Weights of a small sound classifier.
Model: 9.06M parameters, arch tc_resnet, activation relu, depths [4, 7, 7].
Training: soap at rate 0.0015, batches of 512, held-out accuracy 68%.
Data: trained on acted Russian speech (Dusha), 26041 training examples, 149.4 epochs.
Rows from block 12 of a small sound classifier, named by matrix and row number. Rows with one number belong to one channel. Each number is 50 + 15 x the weight over its row's rms, rounded and kept within 0 to 99. All counts start at 0.
After each channel's rows are labels from the 100 clips, of 14848, where the channel reaches its highest value: "responds to" is what is common among them. Only what is clearly more common there than usual is listed. The data: acted Russian speech (Dusha).
# convs0: first width-9 conv (model.blocks.12.convs.0.weight, 192x192x9, each kernel summed), inputs 96-191
# convs1: second width-9 conv (model.blocks.12.convs.1.weight, 192x192x9, transposed, each kernel summed), outputs 96-191

convs0.182:31 43 73 33 26 52 55 60 59 78 81 45 56 71 49 52 30 47 53 57 54 57 49 54 28 45 59 33 33 38 24 44 37 46 58 70 50 74 27 37 28 58 53 35 45 48 44 51 25 57 57 54 73 70 47 50 99 51 45 37 60 74 62 24 48 38 42 61 63 64 37 40 65 58 48 48 73 59 62 64 48 72 56 61 30 59 72 61 61 58 27 29 65 44 72 37
convs1.182:39 17 45 35 48 66 71 57 40 68 64 57 40 78 44 49 38 52 72 45 59 59 72 58 39 41 37 51 60 50 53 54 38 45 57 69 56 43 56 69 61 42 43 35 36 40 53 72 42 33 50 54 39 44 56 50 73 57 30 28 42 64 53 27 44 36 99 45 25 75 37 66 47 51 59 62 14 45 32 54 57 39 60 48 38 45 52 35 18 58 48 52 55 57 46 47
responds to: emotion: angry

convs0.89:90 55 49 72 14 44 68 75 54 53 37 68 57 39 53 40 36 51 27 73 66 85 61 40 60 57 69 58 43 78 38 49 45 66 41 64 45 48 34 53 45 63 43 68 24 62 63 32 65 34 46 49 29 57 52 65 59 50 36 47 50 38 93 44 70 53 41 71 38 56 71 38 52 35 31 33 33 43 43 52 61 36 69 48 59 39 38 63 57 48 53 65 57 36 78 49
convs1.89:70 72 99 41 34 64 56 49 26 59 59 23 53 38 55 45 38 36 35 32 43 59 52 47 60 61 63 49 55 35 52 65 40 40 61 39 61 44 55 65 65 60 49 33 63 41 67 49 73 79 32 58 43 57 65 82 58 38 37 54 77 44 35 30 40 33 44 69 42 48 47 59 55 42 54 55 50 32 43 41 41 33 48 74 48 67 13 35 52 58 41 43 26 45 64 83
responds to: emotion: angry

convs0.124:00 27 62 75 51 67 53 64 50 14 43 34 46 81 79 54 50 49 34 67 51 52 35 41 30 54 44 46 54 65 58 41 39 37 43 69 59 50 73 51 57 52 14 38 19 60 48 66 43 45 49 31 52 32 71 55 55 45 41 43 41 61 72 35 36 31 34 46 49 27 46 62 69 52 09 50 49 39 55 43 40 34 37 44 26 54 62 78 42 50 28 44 57 41 67 33
convs1.124:52 55 37 36 61 37 36 63 59 72 47 55 49 49 42 66 53 40 26 84 52 65 30 50 31 50 51 52 37 53 43 78 54 70 31 40 49 62 53 40 13 39 50 80 56 71 67 18 45 68 64 62 46 53 56 00 57 48 38 51 62 50 54 46 56 52 53 22 69 68 58 51 58 53 37 48 51 58 49 46 50 67 61 41 35 66 40 95 59 57 44 65 53 66 24 16
responds to: emotion: positive

convs0.29:39 46 44 68 50 35 59 59 57 36 57 50 60 61 51 50 49 53 29 66 43 54 40 80 11 26 44 56 60 59 31 57 03 33 51 65 37 47 40 44 59 59 56 60 36 36 73 44 46 32 36 35 36 39 35 59 52 59 44 76 40 67 39 63 39 68 74 22 39 55 61 43 60 72 21 51 59 55 33 38 71 59 41 53 54 50 76 50 75 61 46 48 35 29 50 56
convs1.29:29 48 54 69 82 59 41 53 56 47 91 45 66 64 44 33 59 28 54 30 52 51 37 40 29 28 46 77 49 39 43 43 55 73 69 52 33 33 45 42 67 80 89 23 51 64 40 58 58 51 34 60 49 51 68 46 57 43 25 32 59 59 60 49 41 55 45 35 28 39 24 38 56 80 59 44 69 23 52 56 31 49 78 46 50 46 03 57 57 32 73 31 57 47 63 79
responds to: emotion: sad

convs0.36:47 44 59 45 33 35 30 40 38 56 38 62 71 50 68 62 37 68 87 33 54 60 76 61 30 53 38 39 50 33 28 24 61 58 45 56 44 46 41 35 34 48 46 22 61 40 43 29 36 52 43 48 39 56 54 58 40 69 35 20 67 46 42 68 50 43 64 21 65 70 45 48 33 54 64 60 68 59 56 76 39 70 66 55 93 43 23 77 53 40 41 37 60 49 36 32
convs1.36:31 22 25 38 42 56 58 81 63 30 44 37 25 42 35 35 49 50 36 21 42 50 59 51 62 71 64 79 27 76 60 53 23 40 45 38 65 33 46 49 69 73 60 49 59 36 69 59 44 58 41 57 40 51 35 55 43 48 23 47 64 46 61 40 71 56 87 64 45 65 47 52 83 48 26 38 42 43 41 66 56 63 73 47 43 44 54 34 64 42 43 32 41 75 71 21
responds to: emotion: angry

convs0.21:59 41 56 31 42 45 61 54 66 62 23 33 76 35 40 46 40 57 16 35 76 51 59 67 60 67 42 73 40 64 64 43 28 83 16 55 45 47 36 60 58 43 70 32 49 40 45 53 57 58 50 24 43 37 49 32 41 34 43 59 47 60 60 26 46 75 72 40 67 45 51 61 43 49 30 58 36 50 44 19 58 54 28 28 58 26 50 30 59 38 75 88 27 55 70 48
convs1.21:56 44 37 60 49 59 54 28 63 63 40 49 68 79 52 64 54 32 56 39 59 33 57 50 35 65 63 37 21 25 55 63 61 49 78 75 40 62 62 57 63 56 84 37 85 45 51 53 58 36 53 73 52 39 64 59 59 59 51 66 43 68 71 62 51 52 47 38 39 45 33 63 38 37 62 40 60 17 39 71 70 33 65 22 39 57 36 53 36 36 45 28 67 37 39 42
responds to: emotion: sad

convs0.164:37 17 32 38 76 40 42 50 43 46 75 53 38 24 57 16 45 42 67 50 21 68 47 74 34 86 67 46 57 71 66 51 62 38 50 36 93 45 18 71 47 51 47 32 71 60 40 45 75 53 40 36 52 69 77 46 28 65 30 62 44 35 29 50 61 56 30 58 38 49 72 45 39 24 64 30 29 38 23 64 31 49 26 50 56 63 74 62 37 37 32 88 48 48 54 57
convs1.164:41 56 44 58 36 60 87 33 51 46 25 52 44 71 72 51 47 67 74 47 44 64 57 37 48 49 47 68 23 69 54 34 44 59 45 47 63 70 86 39 67 37 40 50 60 53 41 35 36 14 39 52 28 58 79 35 34 56 81 39 41 54 76 67 63 40 52 42 70 52 42 44 71 31 35 68 12 41 56 57 62 43 54 60 53 65 56 63 47 49 65 32 48 57 76 58
responds to: emotion: angry

convs0.35:38 55 77 56 45 63 38 31 50 76 41 28 34 55 67 57 45 42 52 32 44 56 70 61 23 60 52 40 35 49 45 43 59 64 45 50 53 46 82 30 59 60 32 69 66 62 50 77 24 65 39 48 32 52 39 77 66 31 54 41 50 75 05 45 65 51 33 69 39 60 60 61 26 21 61 55 20 27 54 53 54 33 70 37 34 45 28 30 26 61 52 55 50 74 35 59
convs1.35:37 44 51 51 32 43 38 67 41 40 43 56 69 43 51 25 45 52 65 68 37 62 38 31 71 38 40 50 41 30 61 45 49 59 58 37 36 36 69 51 50 39 43 16 72 55 76 51 51 38 38 67 52 36 48 41 73 54 30 70 34 25 74 46 66 33 41 15 48 42 55 28 43 54 34 29 48 76 49 42 50 50 51 43 38 32 41 77 48 73 77 42 31 65 56 67
responds to: emotion: positive

convs0.174:48 29 34 43 61 40 66 71 46 61 24 61 51 66 36 43 46 42 65 58 57 51 21 45 49 21 46 64 37 62 43 43 25 26 40 36 48 37 44 74 50 42 40 42 50 51 36 67 41 68 34 53 68 56 35 49 26 69 65 53 66 47 42 43 40 15 67 60 58 48 45 53 22 38 59 29 34 26 35 56 79 54 60 70 57 35 50 52 65 87 29 42 34 53 44 39
convs1.174:52 25 60 14 38 39 57 71 37 50 23 48 47 53 70 47 56 28 41 77 70 59 67 56 61 39 61 42 49 46 66 39 57 47 45 29 65 50 62 44 68 57 48 59 62 65 66 61 69 58 65 39 78 32 27 49 56 54 41 48 75 38 48 45 66 48 41 50 51 29 67 47 55 32 61 27 59 38 34 48 84 31 56 66 61 50 26 57 30 70 65 99 36 53 57 41
responds to: emotion: positive

convs0.110:67 54 68 38 64 54 53 69 48 29 60 35 52 51 55 64 33 22 42 69 41 43 48 44 52 42 42 63 67 49 42 66 22 58 43 47 53 50 40 57 45 53 83 28 60 79 46 38 28 58 69 49 68 47 58 71 40 57 56 47 57 59 39 41 52 45 69 25 47 37 67 24 27 60 28 43 39 52 58 29 67 48 61 55 61 37 50 47 50 14 45 46 68 60 24 49
convs1.110:36 45 57 59 54 49 48 51 41 23 42 61 51 59 26 57 42 64 67 51 63 41 40 67 52 61 56 63 82 45 17 32 79 54 47 71 58 39 55 50 74 90 55 66 28 29 61 64 41 44 19 22 41 52 36 64 28 28 50 57 60 45 46 35 55 47 61 41 46 45 49 70 43 65 73 67 21 42 45 59 07 45 54 49 41 51 37 48 62 36 36 81 58 36 25 46
responds to: emotion: positive

convs0.69:29 36 49 84 43 46 29 71 35 75 28 37 40 54 53 51 91 57 43 69 83 46 51 49 77 41 59 67 39 51 50 48 18 44 53 48 55 60 39 50 31 38 71 80 61 66 76 37 75 37 62 33 66 24 35 35 70 57 63 41 40 51 60 57 33 56 33 76 29 50 52 43 38 51 51 55 55 49 41 52 35 42 66 49 44 91 40 25 56 75 48 51 51 84 64 72
convs1.69:69 65 47 42 51 66 56 46 58 59 56 41 67 53 55 52 43 17 54 44 72 54 61 67 53 80 56 40 75 58 63 64 58 35 67 64 52 56 51 39 22 36 47 36 45 47 24 64 23 54 52 80 54 21 54 42 41 35 69 59 32 78 61 47 41 39 22 44 59 61 38 48 86 38 46 40 37 60 73 33 61 23 55 69 37 38 73 59 33 76 48 51 58 64 69 57
responds to: emotion: positive

convs0.20:24 47 45 34 46 60 49 60 50 53 62 47 42 57 77 75 38 46 39 38 47 53 36 50 73 43 47 26 60 34 45 59 72 46 77 50 52 61 76 46 37 80 27 45 51 28 63 50 43 50 57 43 47 31 66 52 47 50 59 75 75 43 44 33 42 60 52 85 36 42 56 45 60 72 42 64 63 52 46 55 39 44 54 42 26 38 47 60 48 46 39 40 45 70 29 16
convs1.20:67 52 31 65 64 41 43 31 37 56 43 75 61 47 57 48 74 79 57 43 70 54 46 71 33 48 17 60 60 35 58 55 44 52 35 48 61 69 36 38 41 35 87 47 65 55 69 38 75 52 62 46 47 42 48 57 60 49 56 70 24 45 81 36 45 62 38 34 39 41 82 56 33 56 42 16 71 50 67 41 36 41 46 40 30 49 27 76 69 61 49 46 56 53 28 33
responds to: emotion: positive

convs0.59:50 35 37 61 56 30 53 53 46 56 52 47 41 57 39 55 56 30 65 49 38 56 67 46 70 75 58 40 55 50 39 66 49 53 15 51 28 71 59 52 51 46 34 41 45 37 26 42 49 28 22 45 61 66 59 85 85 71 26 48 46 40 53 66 44 51 40 42 45 42 56 71 36 68 65 42 09 66 71 58 35 68 57 53 84 29 60 73 65 49 25 69 40 39 65 44
convs1.59:67 37 41 60 36 71 54 11 49 61 33 27 58 92 46 35 58 34 47 36 52 43 33 40 87 53 57 38 53 72 44 38 73 73 50 49 35 62 47 55 36 35 27 72 49 52 56 37 41 21 61 47 80 49 71 59 52 39 50 51 65 32 38 59 37 55 54 40 52 44 34 58 59 31 39 43 58 53 42 60 34 65 69 55 30 68 32 53 56 44 48 59 51 39 45 21
responds to: emotion: positive

convs0.41:72 75 44 67 32 33 56 44 33 46 47 48 41 50 56 58 51 22 49 33 42 69 56 66 40 46 31 69 60 41 61 56 70 56 72 60 68 44 59 44 52 48 60 65 43 31 52 47 52 53 51 33 54 53 98 46 40 42 16 63 29 62 25 35 80 58 34 68 61 64 78 48 54 60 41 33 59 38 38 59 35 12 52 60 57 46 15 43 50 28 48 59 43 32 42 74
convs1.41:44 48 55 54 42 43 62 35 33 45 40 72 72 52 42 43 42 25 46 64 54 67 83 45 48 64 41 43 67 64 67 40 54 46 50 33 45 38 53 46 28 41 45 46 45 36 49 44 47 12 32 56 63 44 47 53 94 83 34 28 50 45 59 53 48 45 21 38 25 16 33 18 56 36 66 45 50 38 57 48 62 50 53 56 30 61 31 50 12 59 57 40 49 45 57 57
responds to: emotion: angry

convs0.14:39 43 87 53 40 17 38 66 72 57 39 89 30 46 45 72 74 53 59 40 31 49 59 45 38 49 61 53 53 58 58 50 53 49 71 54 19 60 61 43 33 40 61 69 56 46 53 50 57 56 50 32 51 35 50 53 77 50 45 67 60 57 73 43 22 66 50 54 82 66 50 53 21 49 39 41 51 69 27 43 33 85 67 85 47 69 37 64 63 42 27 48 49 63 48 53
convs1.14:33 34 38 73 41 30 28 69 38 70 35 58 64 68 63 35 64 26 51 47 68 38 46 62 48 54 39 42 60 31 36 61 39 34 41 57 46 50 43 26 72 68 19 26 54 29 32 31 24 32 63 69 48 45 48 45 47 79 18 37 63 50 59 58 60 55 47 24 66 39 61 49 44 43 45 65 50 46 57 48 58 36 67 41 53 40 30 61 31 63 81 21 52 54 42 27
responds to: emotion: angry

convs0.85:62 75 38 52 27 61 08 41 51 75 64 48 51 51 36 56 67 69 44 49 61 34 38 44 47 77 54 48 74 51 32 47 59 66 61 47 82 39 65 42 69 22 64 47 61 46 19 57 62 68 73 51 33 49 36 35 60 40 52 67 61 82 51 20 44 62 43 69 33 39 53 37 51 50 72 30 42 56 52 82 58 71 72 51 46 65 42 71 50 58 67 39 72 21 22 70
convs1.85:49 47 39 52 48 29 30 31 44 52 40 47 60 47 46 59 53 51 35 48 39 46 39 52 46 36 40 70 42 58 42 44 52 45 43 54 68 27 63 77 52 47 58 68 50 51 37 25 61 32 49 57 45 29 50 69 49 57 47 51 28 63 51 53 74 47 72 55 16 35 34 55 37 51 31 19 66 50 37 31 33 35 27 79 65 46 35 62 81 49 51 60 40 24 45 42
responds to: emotion: sad

convs0.136:56 26 41 47 53 74 77 48 45 34 47 55 50 34 50 40 64 43 36 21 67 66 41 44 26 42 75 41 47 68 52 57 45 60 53 40 35 49 57 34 71 46 48 71 71 63 46 33 72 47 58 38 35 55 40 46 37 45 58 43 47 32 41 40 73 48 31 32 39 45 50 46 84 41 26 51 46 25 54 44 26 64 30 82 41 61 12 60 34 41 61 15 45 46 39 27
convs1.136:74 64 54 42 46 46 56 46 27 74 38 54 61 72 62 30 63 55 35 33 57 49 67 55 55 41 26 53 80 59 50 39 31 49 70 69 73 71 32 90 33 38 62 21 55 49 39 63 29 47 83 53 46 54 61 31 30 59 49 58 53 65 60 60 44 49 60 89 62 44 61 56 61 42 24 70 38 26 62 54 71 59 61 24 30 39 49 41 28 28 62 54 37 64 46 62
responds to: emotion: angry

convs0.140:31 56 68 56 53 31 64 35 31 35 64 57 44 52 59 38 58 44 52 66 46 63 59 61 46 53 40 33 39 52 63 31 41 59 61 62 50 36 76 56 45 58 65 37 24 39 38 50 55 77 11 55 67 40 10 51 63 61 13 34 40 66 24 48 64 39 18 56 28 32 66 68 65 40 40 54 42 46 40 61 45 47 31 82 43 55 39 47 46 47 58 37 64 43 45 71
convs1.140:51 57 34 49 30 79 41 76 46 86 53 71 59 19 46 62 52 43 31 50 35 67 53 70 50 71 63 59 47 72 57 72 34 59 79 72 55 50 77 45 37 61 65 67 66 72 36 54 42 71 58 38 41 48 31 56 48 54 48 61 80 44 63 42 50 62 45 54 46 70 38 48 50 45 42 99 64 65 61 32 51 60 35 39 41 28 55 65 45 62 26 45 51 62 48 43
responds to: emotion: angry

convs0.81:35 54 55 33 24 48 45 47 38 70 43 50 18 68 81 52 42 49 60 59 66 44 40 43 62 40 36 50 25 31 36 58 55 56 28 51 57 64 51 51 28 54 47 25 39 37 76 71 38 34 57 48 39 34 57 49 48 42 58 13 54 45 69 65 54 51 34 61 50 59 44 52 68 60 25 37 41 43 50 52 49 47 38 60 34 40 53 67 64 48 72 45 36 47 10 35
convs1.81:42 47 62 58 55 48 55 56 26 56 51 42 54 29 43 73 63 53 55 71 64 35 18 46 23 55 76 62 47 69 81 32 49 55 42 39 49 48 39 51 63 51 49 71 53 72 46 42 62 68 54 58 56 61 27 39 48 52 49 53 56 35 52 50 59 66 44 42 55 67 42 56 46 73 44 39 89 47 39 40 87 51 60 09 63 37 99 49 46 48 46 55 50 48 54 56
responds to: emotion: positive

convs0.145:41 40 47 39 67 54 31 46 72 39 52 77 48 41 37 44 55 49 39 49 46 70 46 29 68 78 16 65 59 63 50 64 24 31 50 79 47 73 87 29 51 44 50 50 32 58 78 39 47 68 57 64 54 49 74 69 47 49 63 53 58 29 53 65 80 37 35 89 51 37 68 43 43 50 55 79 80 43 59 51 46 42 45 67 40 37 26 62 53 62 43 57 51 73 34 37
convs1.145:33 36 40 43 37 41 46 42 55 54 55 37 66 32 75 62 53 37 65 47 92 33 50 43 56 58 46 60 47 76 51 53 47 72 52 48 52 52 31 58 64 39 31 45 41 47 42 35 54 25 48 28 48 51 42 40 50 65 50 63 24 29 69 22 12 28 60 78 44 54 58 37 34 83 44 32 44 38 27 46 76 89 48 76 61 36 51 66 39 46 29 13 42 40 70 41
responds to: emotion: positive

convs0.107:10 54 36 31 30 67 39 37 54 52 63 50 43 86 51 44 31 52 26 67 70 37 40 42 22 62 53 51 37 48 64 16 50 72 46 42 00 54 58 48 48 60 05 45 49 55 52 25 32 70 89 38 48 25 26 85 49 56 60 37 47 40 47 53 37 57 37 59 50 58 54 43 24 53 45 20 50 64 36 47 52 48 36 43 55 26 40 69 82 65 75 57 28 40 35 62
convs1.107:71 47 51 25 63 62 15 40 34 25 59 72 54 40 54 82 60 32 42 43 63 59 40 67 54 47 56 19 46 38 49 53 48 31 57 47 68 61 49 33 29 48 63 49 48 42 24 35 30 53 68 63 51 52 41 23 49 63 57 52 38 65 63 45 54 50 82 64 53 28 77 43 38 47 69 44 30 37 44 49 22 58 42 58 40 45 44 94 51 49 55 45 29 48 69 32
responds to: emotion: sad

convs0.120:28 45 63 48 71 38 52 57 62 37 53 60 44 46 40 31 46 66 58 46 00 56 37 54 39 35 55 48 48 36 45 69 69 37 59 50 70 54 35 67 33 43 38 62 32 52 69 56 68 66 76 73 76 67 31 51 54 61 34 37 76 48 62 65 75 47 41 25 65 47 46 67 63 58 59 45 47 49 31 56 56 39 45 33 74 67 35 26 61 67 41 42 74 68 63 46
convs1.120:44 61 66 43 38 69 67 51 36 54 56 35 33 45 43 55 48 63 60 40 56 72 44 51 32 46 59 29 51 59 34 45 58 63 36 37 54 36 55 38 39 45 40 66 91 35 52 66 27 27 55 39 59 64 50 19 50 50 47 46 54 30 70 35 47 72 76 38 56 44 53 64 74 54 59 88 49 47 64 27 42 56 38 22 62 40 36 39 33 36 56 68 69 52 60 48
responds to: emotion: angry

convs0.8:55 54 55 25 41 42 47 68 53 10 62 17 45 72 60 31 23 56 40 41 28 32 70 43 40 27 25 29 38 68 47 51 20 42 49 57 20 41 71 58 38 45 45 55 27 38 52 38 50 51 65 40 39 39 33 37 70 37 52 42 62 33 40 30 79 63 67 79 48 59 42 37 45 29 53 67 42 61 57 52 52 54 38 50 61 55 59 48 28 46 56 46 30 46 83 44
convs1.8:16 56 27 67 43 56 49 56 47 68 32 82 52 26 43 56 75 66 49 66 40 28 74 44 32 56 64 45 51 29 56 60 46 78 31 34 39 64 50 33 25 56 30 39 68 69 47 70 25 49 49 69 48 20 64 46 61 32 57 50 47 87 63 56 57 67 33 41 55 46 41 39 57 69 43 37 46 51 61 53 59 58 34 44 55 18 56 52 43 36 79 45 54 56 38 51
responds to: emotion: sad

convs0.32:54 59 40 60 38 39 74 62 49 64 56 41 69 66 62 66 62 41 45 52 36 55 75 49 49 58 49 49 47 81 69 59 59 39 66 64 57 54 50 54 47 37 53 48 66 57 70 52 06 56 25 45 58 60 52 78 43 38 47 40 31 65 32 49 61 80 47 42 49 49 59 61 28 50 68 64 50 79 46 36 31 86 65 38 58 62 46 42 55 51 56 73 49 68 74 39
convs1.32:61 41 65 54 62 48 23 47 79 73 64 40 69 40 40 45 86 46 60 32 47 50 58 60 56 52 79 32 51 33 37 75 62 43 57 32 69 46 51 56 48 82 42 33 39 62 72 61 77 43 49 66 46 57 66 60 64 23 41 55 30 54 44 75 45 61 70 38 36 29 62 47 58 43 60 48 55 49 55 78 41 55 47 64 47 51 56 41 87 71 80 54 56 33 46 48
responds to: emotion: sad

convs0.161:73 34 56 79 81 24 35 66 37 26 57 31 40 22 45 55 67 37 66 50 33 59 22 48 44 38 59 63 72 66 54 70 52 38 68 64 58 67 57 54 33 45 53 20 44 60 51 55 50 58 58 59 57 74 32 53 59 37 37 48 47 44 45 43 84 76 18 59 04 42 38 44 70 67 50 61 60 53 34 20 53 43 79 13 56 55 53 47 58 41 67 38 67 46 44 36
convs1.161:50 66 65 42 68 63 75 82 47 60 28 53 54 60 41 66 52 38 66 57 44 43 50 20 47 44 42 48 50 45 50 12 31 49 49 58 41 18 59 36 62 24 69 58 63 39 58 61 50 38 67 12 54 57 54 59 28 64 42 42 51 63 53 36 54 63 92 37 41 50 51 46 37 47 54 68 61 34 59 43 64 44 36 36 56 71 49 33 53 29 80 63 59 70 38 46
responds to: emotion: angry

convs0.190:37 29 61 59 63 44 57 19 45 46 20 44 48 54 59 69 41 70 47 72 58 67 48 65 84 73 85 63 48 31 70 65 82 65 54 76 36 56 66 31 29 31 36 68 67 70 63 44 45 53 64 42 40 73 66 41 75 46 50 54 56 26 43 74 49 57 37 45 49 61 61 59 36 43 63 48 42 33 29 67 40 42 33 55 29 39 52 60 54 30 75 33 45 70 66 78
convs1.190:49 39 35 52 43 44 43 60 34 33 58 28 82 59 27 25 70 47 63 52 42 59 70 45 16 40 59 32 51 55 34 46 09 51 45 17 48 47 70 55 38 59 42 53 64 51 56 76 41 27 44 54 49 38 53 48 64 49 16 49 40 66 57 36 34 35 49 40 47 40 66 45 38 24 43 56 77 43 60 69 50 54 33 44 46 59 48 50 69 58 61 45 39 84 50 54
responds to: emotion: positive

convs0.82:53 56 35 65 44 57 38 19 52 34 44 47 32 53 44 49 42 62 46 62 79 72 32 34 46 63 58 67 50 35 68 70 50 31 47 33 51 32 52 63 48 58 25 56 46 63 57 58 38 71 65 63 51 51 60 10 30 61 37 48 62 25 66 36 54 51 29 43 56 64 63 47 72 49 26 76 44 68 34 40 61 34 33 46 75 52 53 27 32 61 27 18 52 56 56 37
convs1.82:30 49 56 33 47 54 55 82 42 58 82 44 47 68 46 56 68 43 65 49 44 55 36 51 38 23 60 41 55 71 17 38 41 66 49 73 61 33 36 56 47 46 43 65 55 49 46 54 45 33 53 73 61 62 63 55 36 58 47 47 51 64 55 31 33 50 55 43 66 41 15 72 82 70 37 63 44 44 55 63 66 62 57 40 16 37 57 47 52 35 44 36 63 51 43 60
responds to: emotion: angry

convs0.40:54 59 32 51 46 52 60 30 58 43 39 64 50 36 30 18 45 37 55 51 52 46 92 37 57 67 54 53 49 66 48 36 52 81 48 36 58 29 46 51 67 40 13 48 57 71 59 58 24 68 41 51 28 56 52 29 25 57 60 26 50 63 38 44 67 63 39 50 39 35 67 31 21 54 38 49 32 55 40 44 33 38 52 56 54 54 38 56 36 52 63 69 30 43 60 43
convs1.40:38 31 62 27 47 49 50 38 57 41 40 64 52 70 36 62 50 61 46 40 62 40 68 66 50 63 48 33 44 30 18 73 29 44 33 73 66 41 57 61 46 77 54 50 72 55 67 42 48 50 78 64 38 55 68 53 57 41 39 68 55 59 57 67 83 78 72 53 44 50 52 31 63 44 67 44 52 46 18 64 60 59 54 33 43 31 63 58 80 50 77 41 63 47 37 40
responds to: emotion: angry

convs0.52:54 38 50 43 51 44 69 46 52 42 54 54 44 12 36 24 37 47 40 30 61 50 76 43 60 49 40 43 56 52 61 96 44 64 47 22 70 56 46 47 51 18 44 31 40 58 53 43 45 76 63 61 43 42 39 39 63 42 56 34 34 41 33 49 35 71 77 33 71 61 66 29 41 40 41 55 45 31 55 43 24 51 48 31 40 58 50 32 28 52 57 47 97 64 73 45
convs1.52:36 43 47 45 52 32 55 55 33 66 46 59 51 49 65 34 62 44 64 47 48 58 57 58 30 38 70 33 53 94 57 41 78 35 61 35 57 47 69 40 44 46 29 31 47 63 37 44 50 45 58 63 34 45 79 46 88 33 38 65 54 41 45 27 57 26 60 26 51 55 52 89 56 61 35 74 21 61 66 51 57 69 34 15 52 48 30 52 48 62 53 37 55 68 32 38
responds to: emotion: angry

convs0.103:49 54 90 04 37 67 35 39 60 27 59 44 34 54 57 29 45 48 66 77 41 35 53 51 56 45 47 42 55 59 58 46 40 36 54 61 37 42 54 40 40 25 52 42 53 40 51 37 53 60 34 55 68 53 76 35 61 55 58 70 67 66 46 39 30 35 45 47 33 65 62 52 42 43 25 50 53 82 83 71 29 67 35 65 45 37 34 75 57 53 27 29 58 67 23 43
convs1.103:37 48 38 48 47 54 26 43 45 46 43 57 73 54 34 44 48 28 78 21 65 23 37 55 42 53 38 52 53 47 50 41 54 92 55 53 63 32 43 27 22 69 52 52 62 53 49 46 20 44 44 43 66 38 47 36 49 45 43 36 53 52 40 47 44 44 63 45 67 35 53 45 50 67 62 64 38 37 46 48 66 69 41 67 63 41 40 74 78 56 43 73 67 78 49 24
responds to: emotion: positive

convs0.4:66 49 60 40 44 18 71 37 57 57 25 30 67 20 34 61 47 27 47 47 50 46 46 64 40 38 40 46 51 62 34 49 56 60 51 32 55 00 85 67 32 42 66 58 31 38 65 80 66 65 51 63 37 54 58 62 33 57 51 58 21 56 59 29 46 44 82 41 48 39 51 75 20 71 62 47 22 55 46 61 50 26 90 50 47 43 32 38 62 31 58 48 39 57 53 60
convs1.4:35 38 74 56 75 44 53 35 02 50 57 62 57 56 42 47 34 45 27 74 26 31 68 41 34 45 78 62 56 57 57 68 66 64 39 30 53 79 49 61 64 89 75 62 88 74 52 54 49 69 49 71 50 41 71 58 37 49 46 54 34 39 48 54 37 43 47 36 71 65 54 49 52 54 52 44 63 76 31 29 66 53 69 62 56 76 30 45 58 72 25 54 48 44 39 74
responds to: emotion: positive

convs0.47:39 59 39 64 51 42 58 65 36 63 38 59 31 67 45 55 47 50 80 22 25 32 67 52 44 34 49 50 50 74 44 77 40 37 61 39 15 28 70 56 71 53 51 68 40 55 22 42 25 65 38 62 54 51 59 36 54 46 29 28 66 42 42 37 52 75 37 46 45 29 25 52 42 51 62 57 52 52 48 63 70 81 43 53 64 47 34 61 63 63 60 43 29 36 36 67
convs1.47:49 34 63 46 38 72 40 59 48 70 37 62 59 42 49 51 66 51 51 68 58 36 62 37 64 01 46 53 54 51 22 89 54 57 60 58 53 32 37 52 35 67 60 33 21 68 56 54 63 51 47 38 67 70 57 49 67 52 46 52 45 71 60 38 67 64 50 74 52 60 61 70 38 24 99 47 65 62 43 54 50 69 41 40 34 75 40 45 44 65 59 65 69 42 46 77
responds to: emotion: sad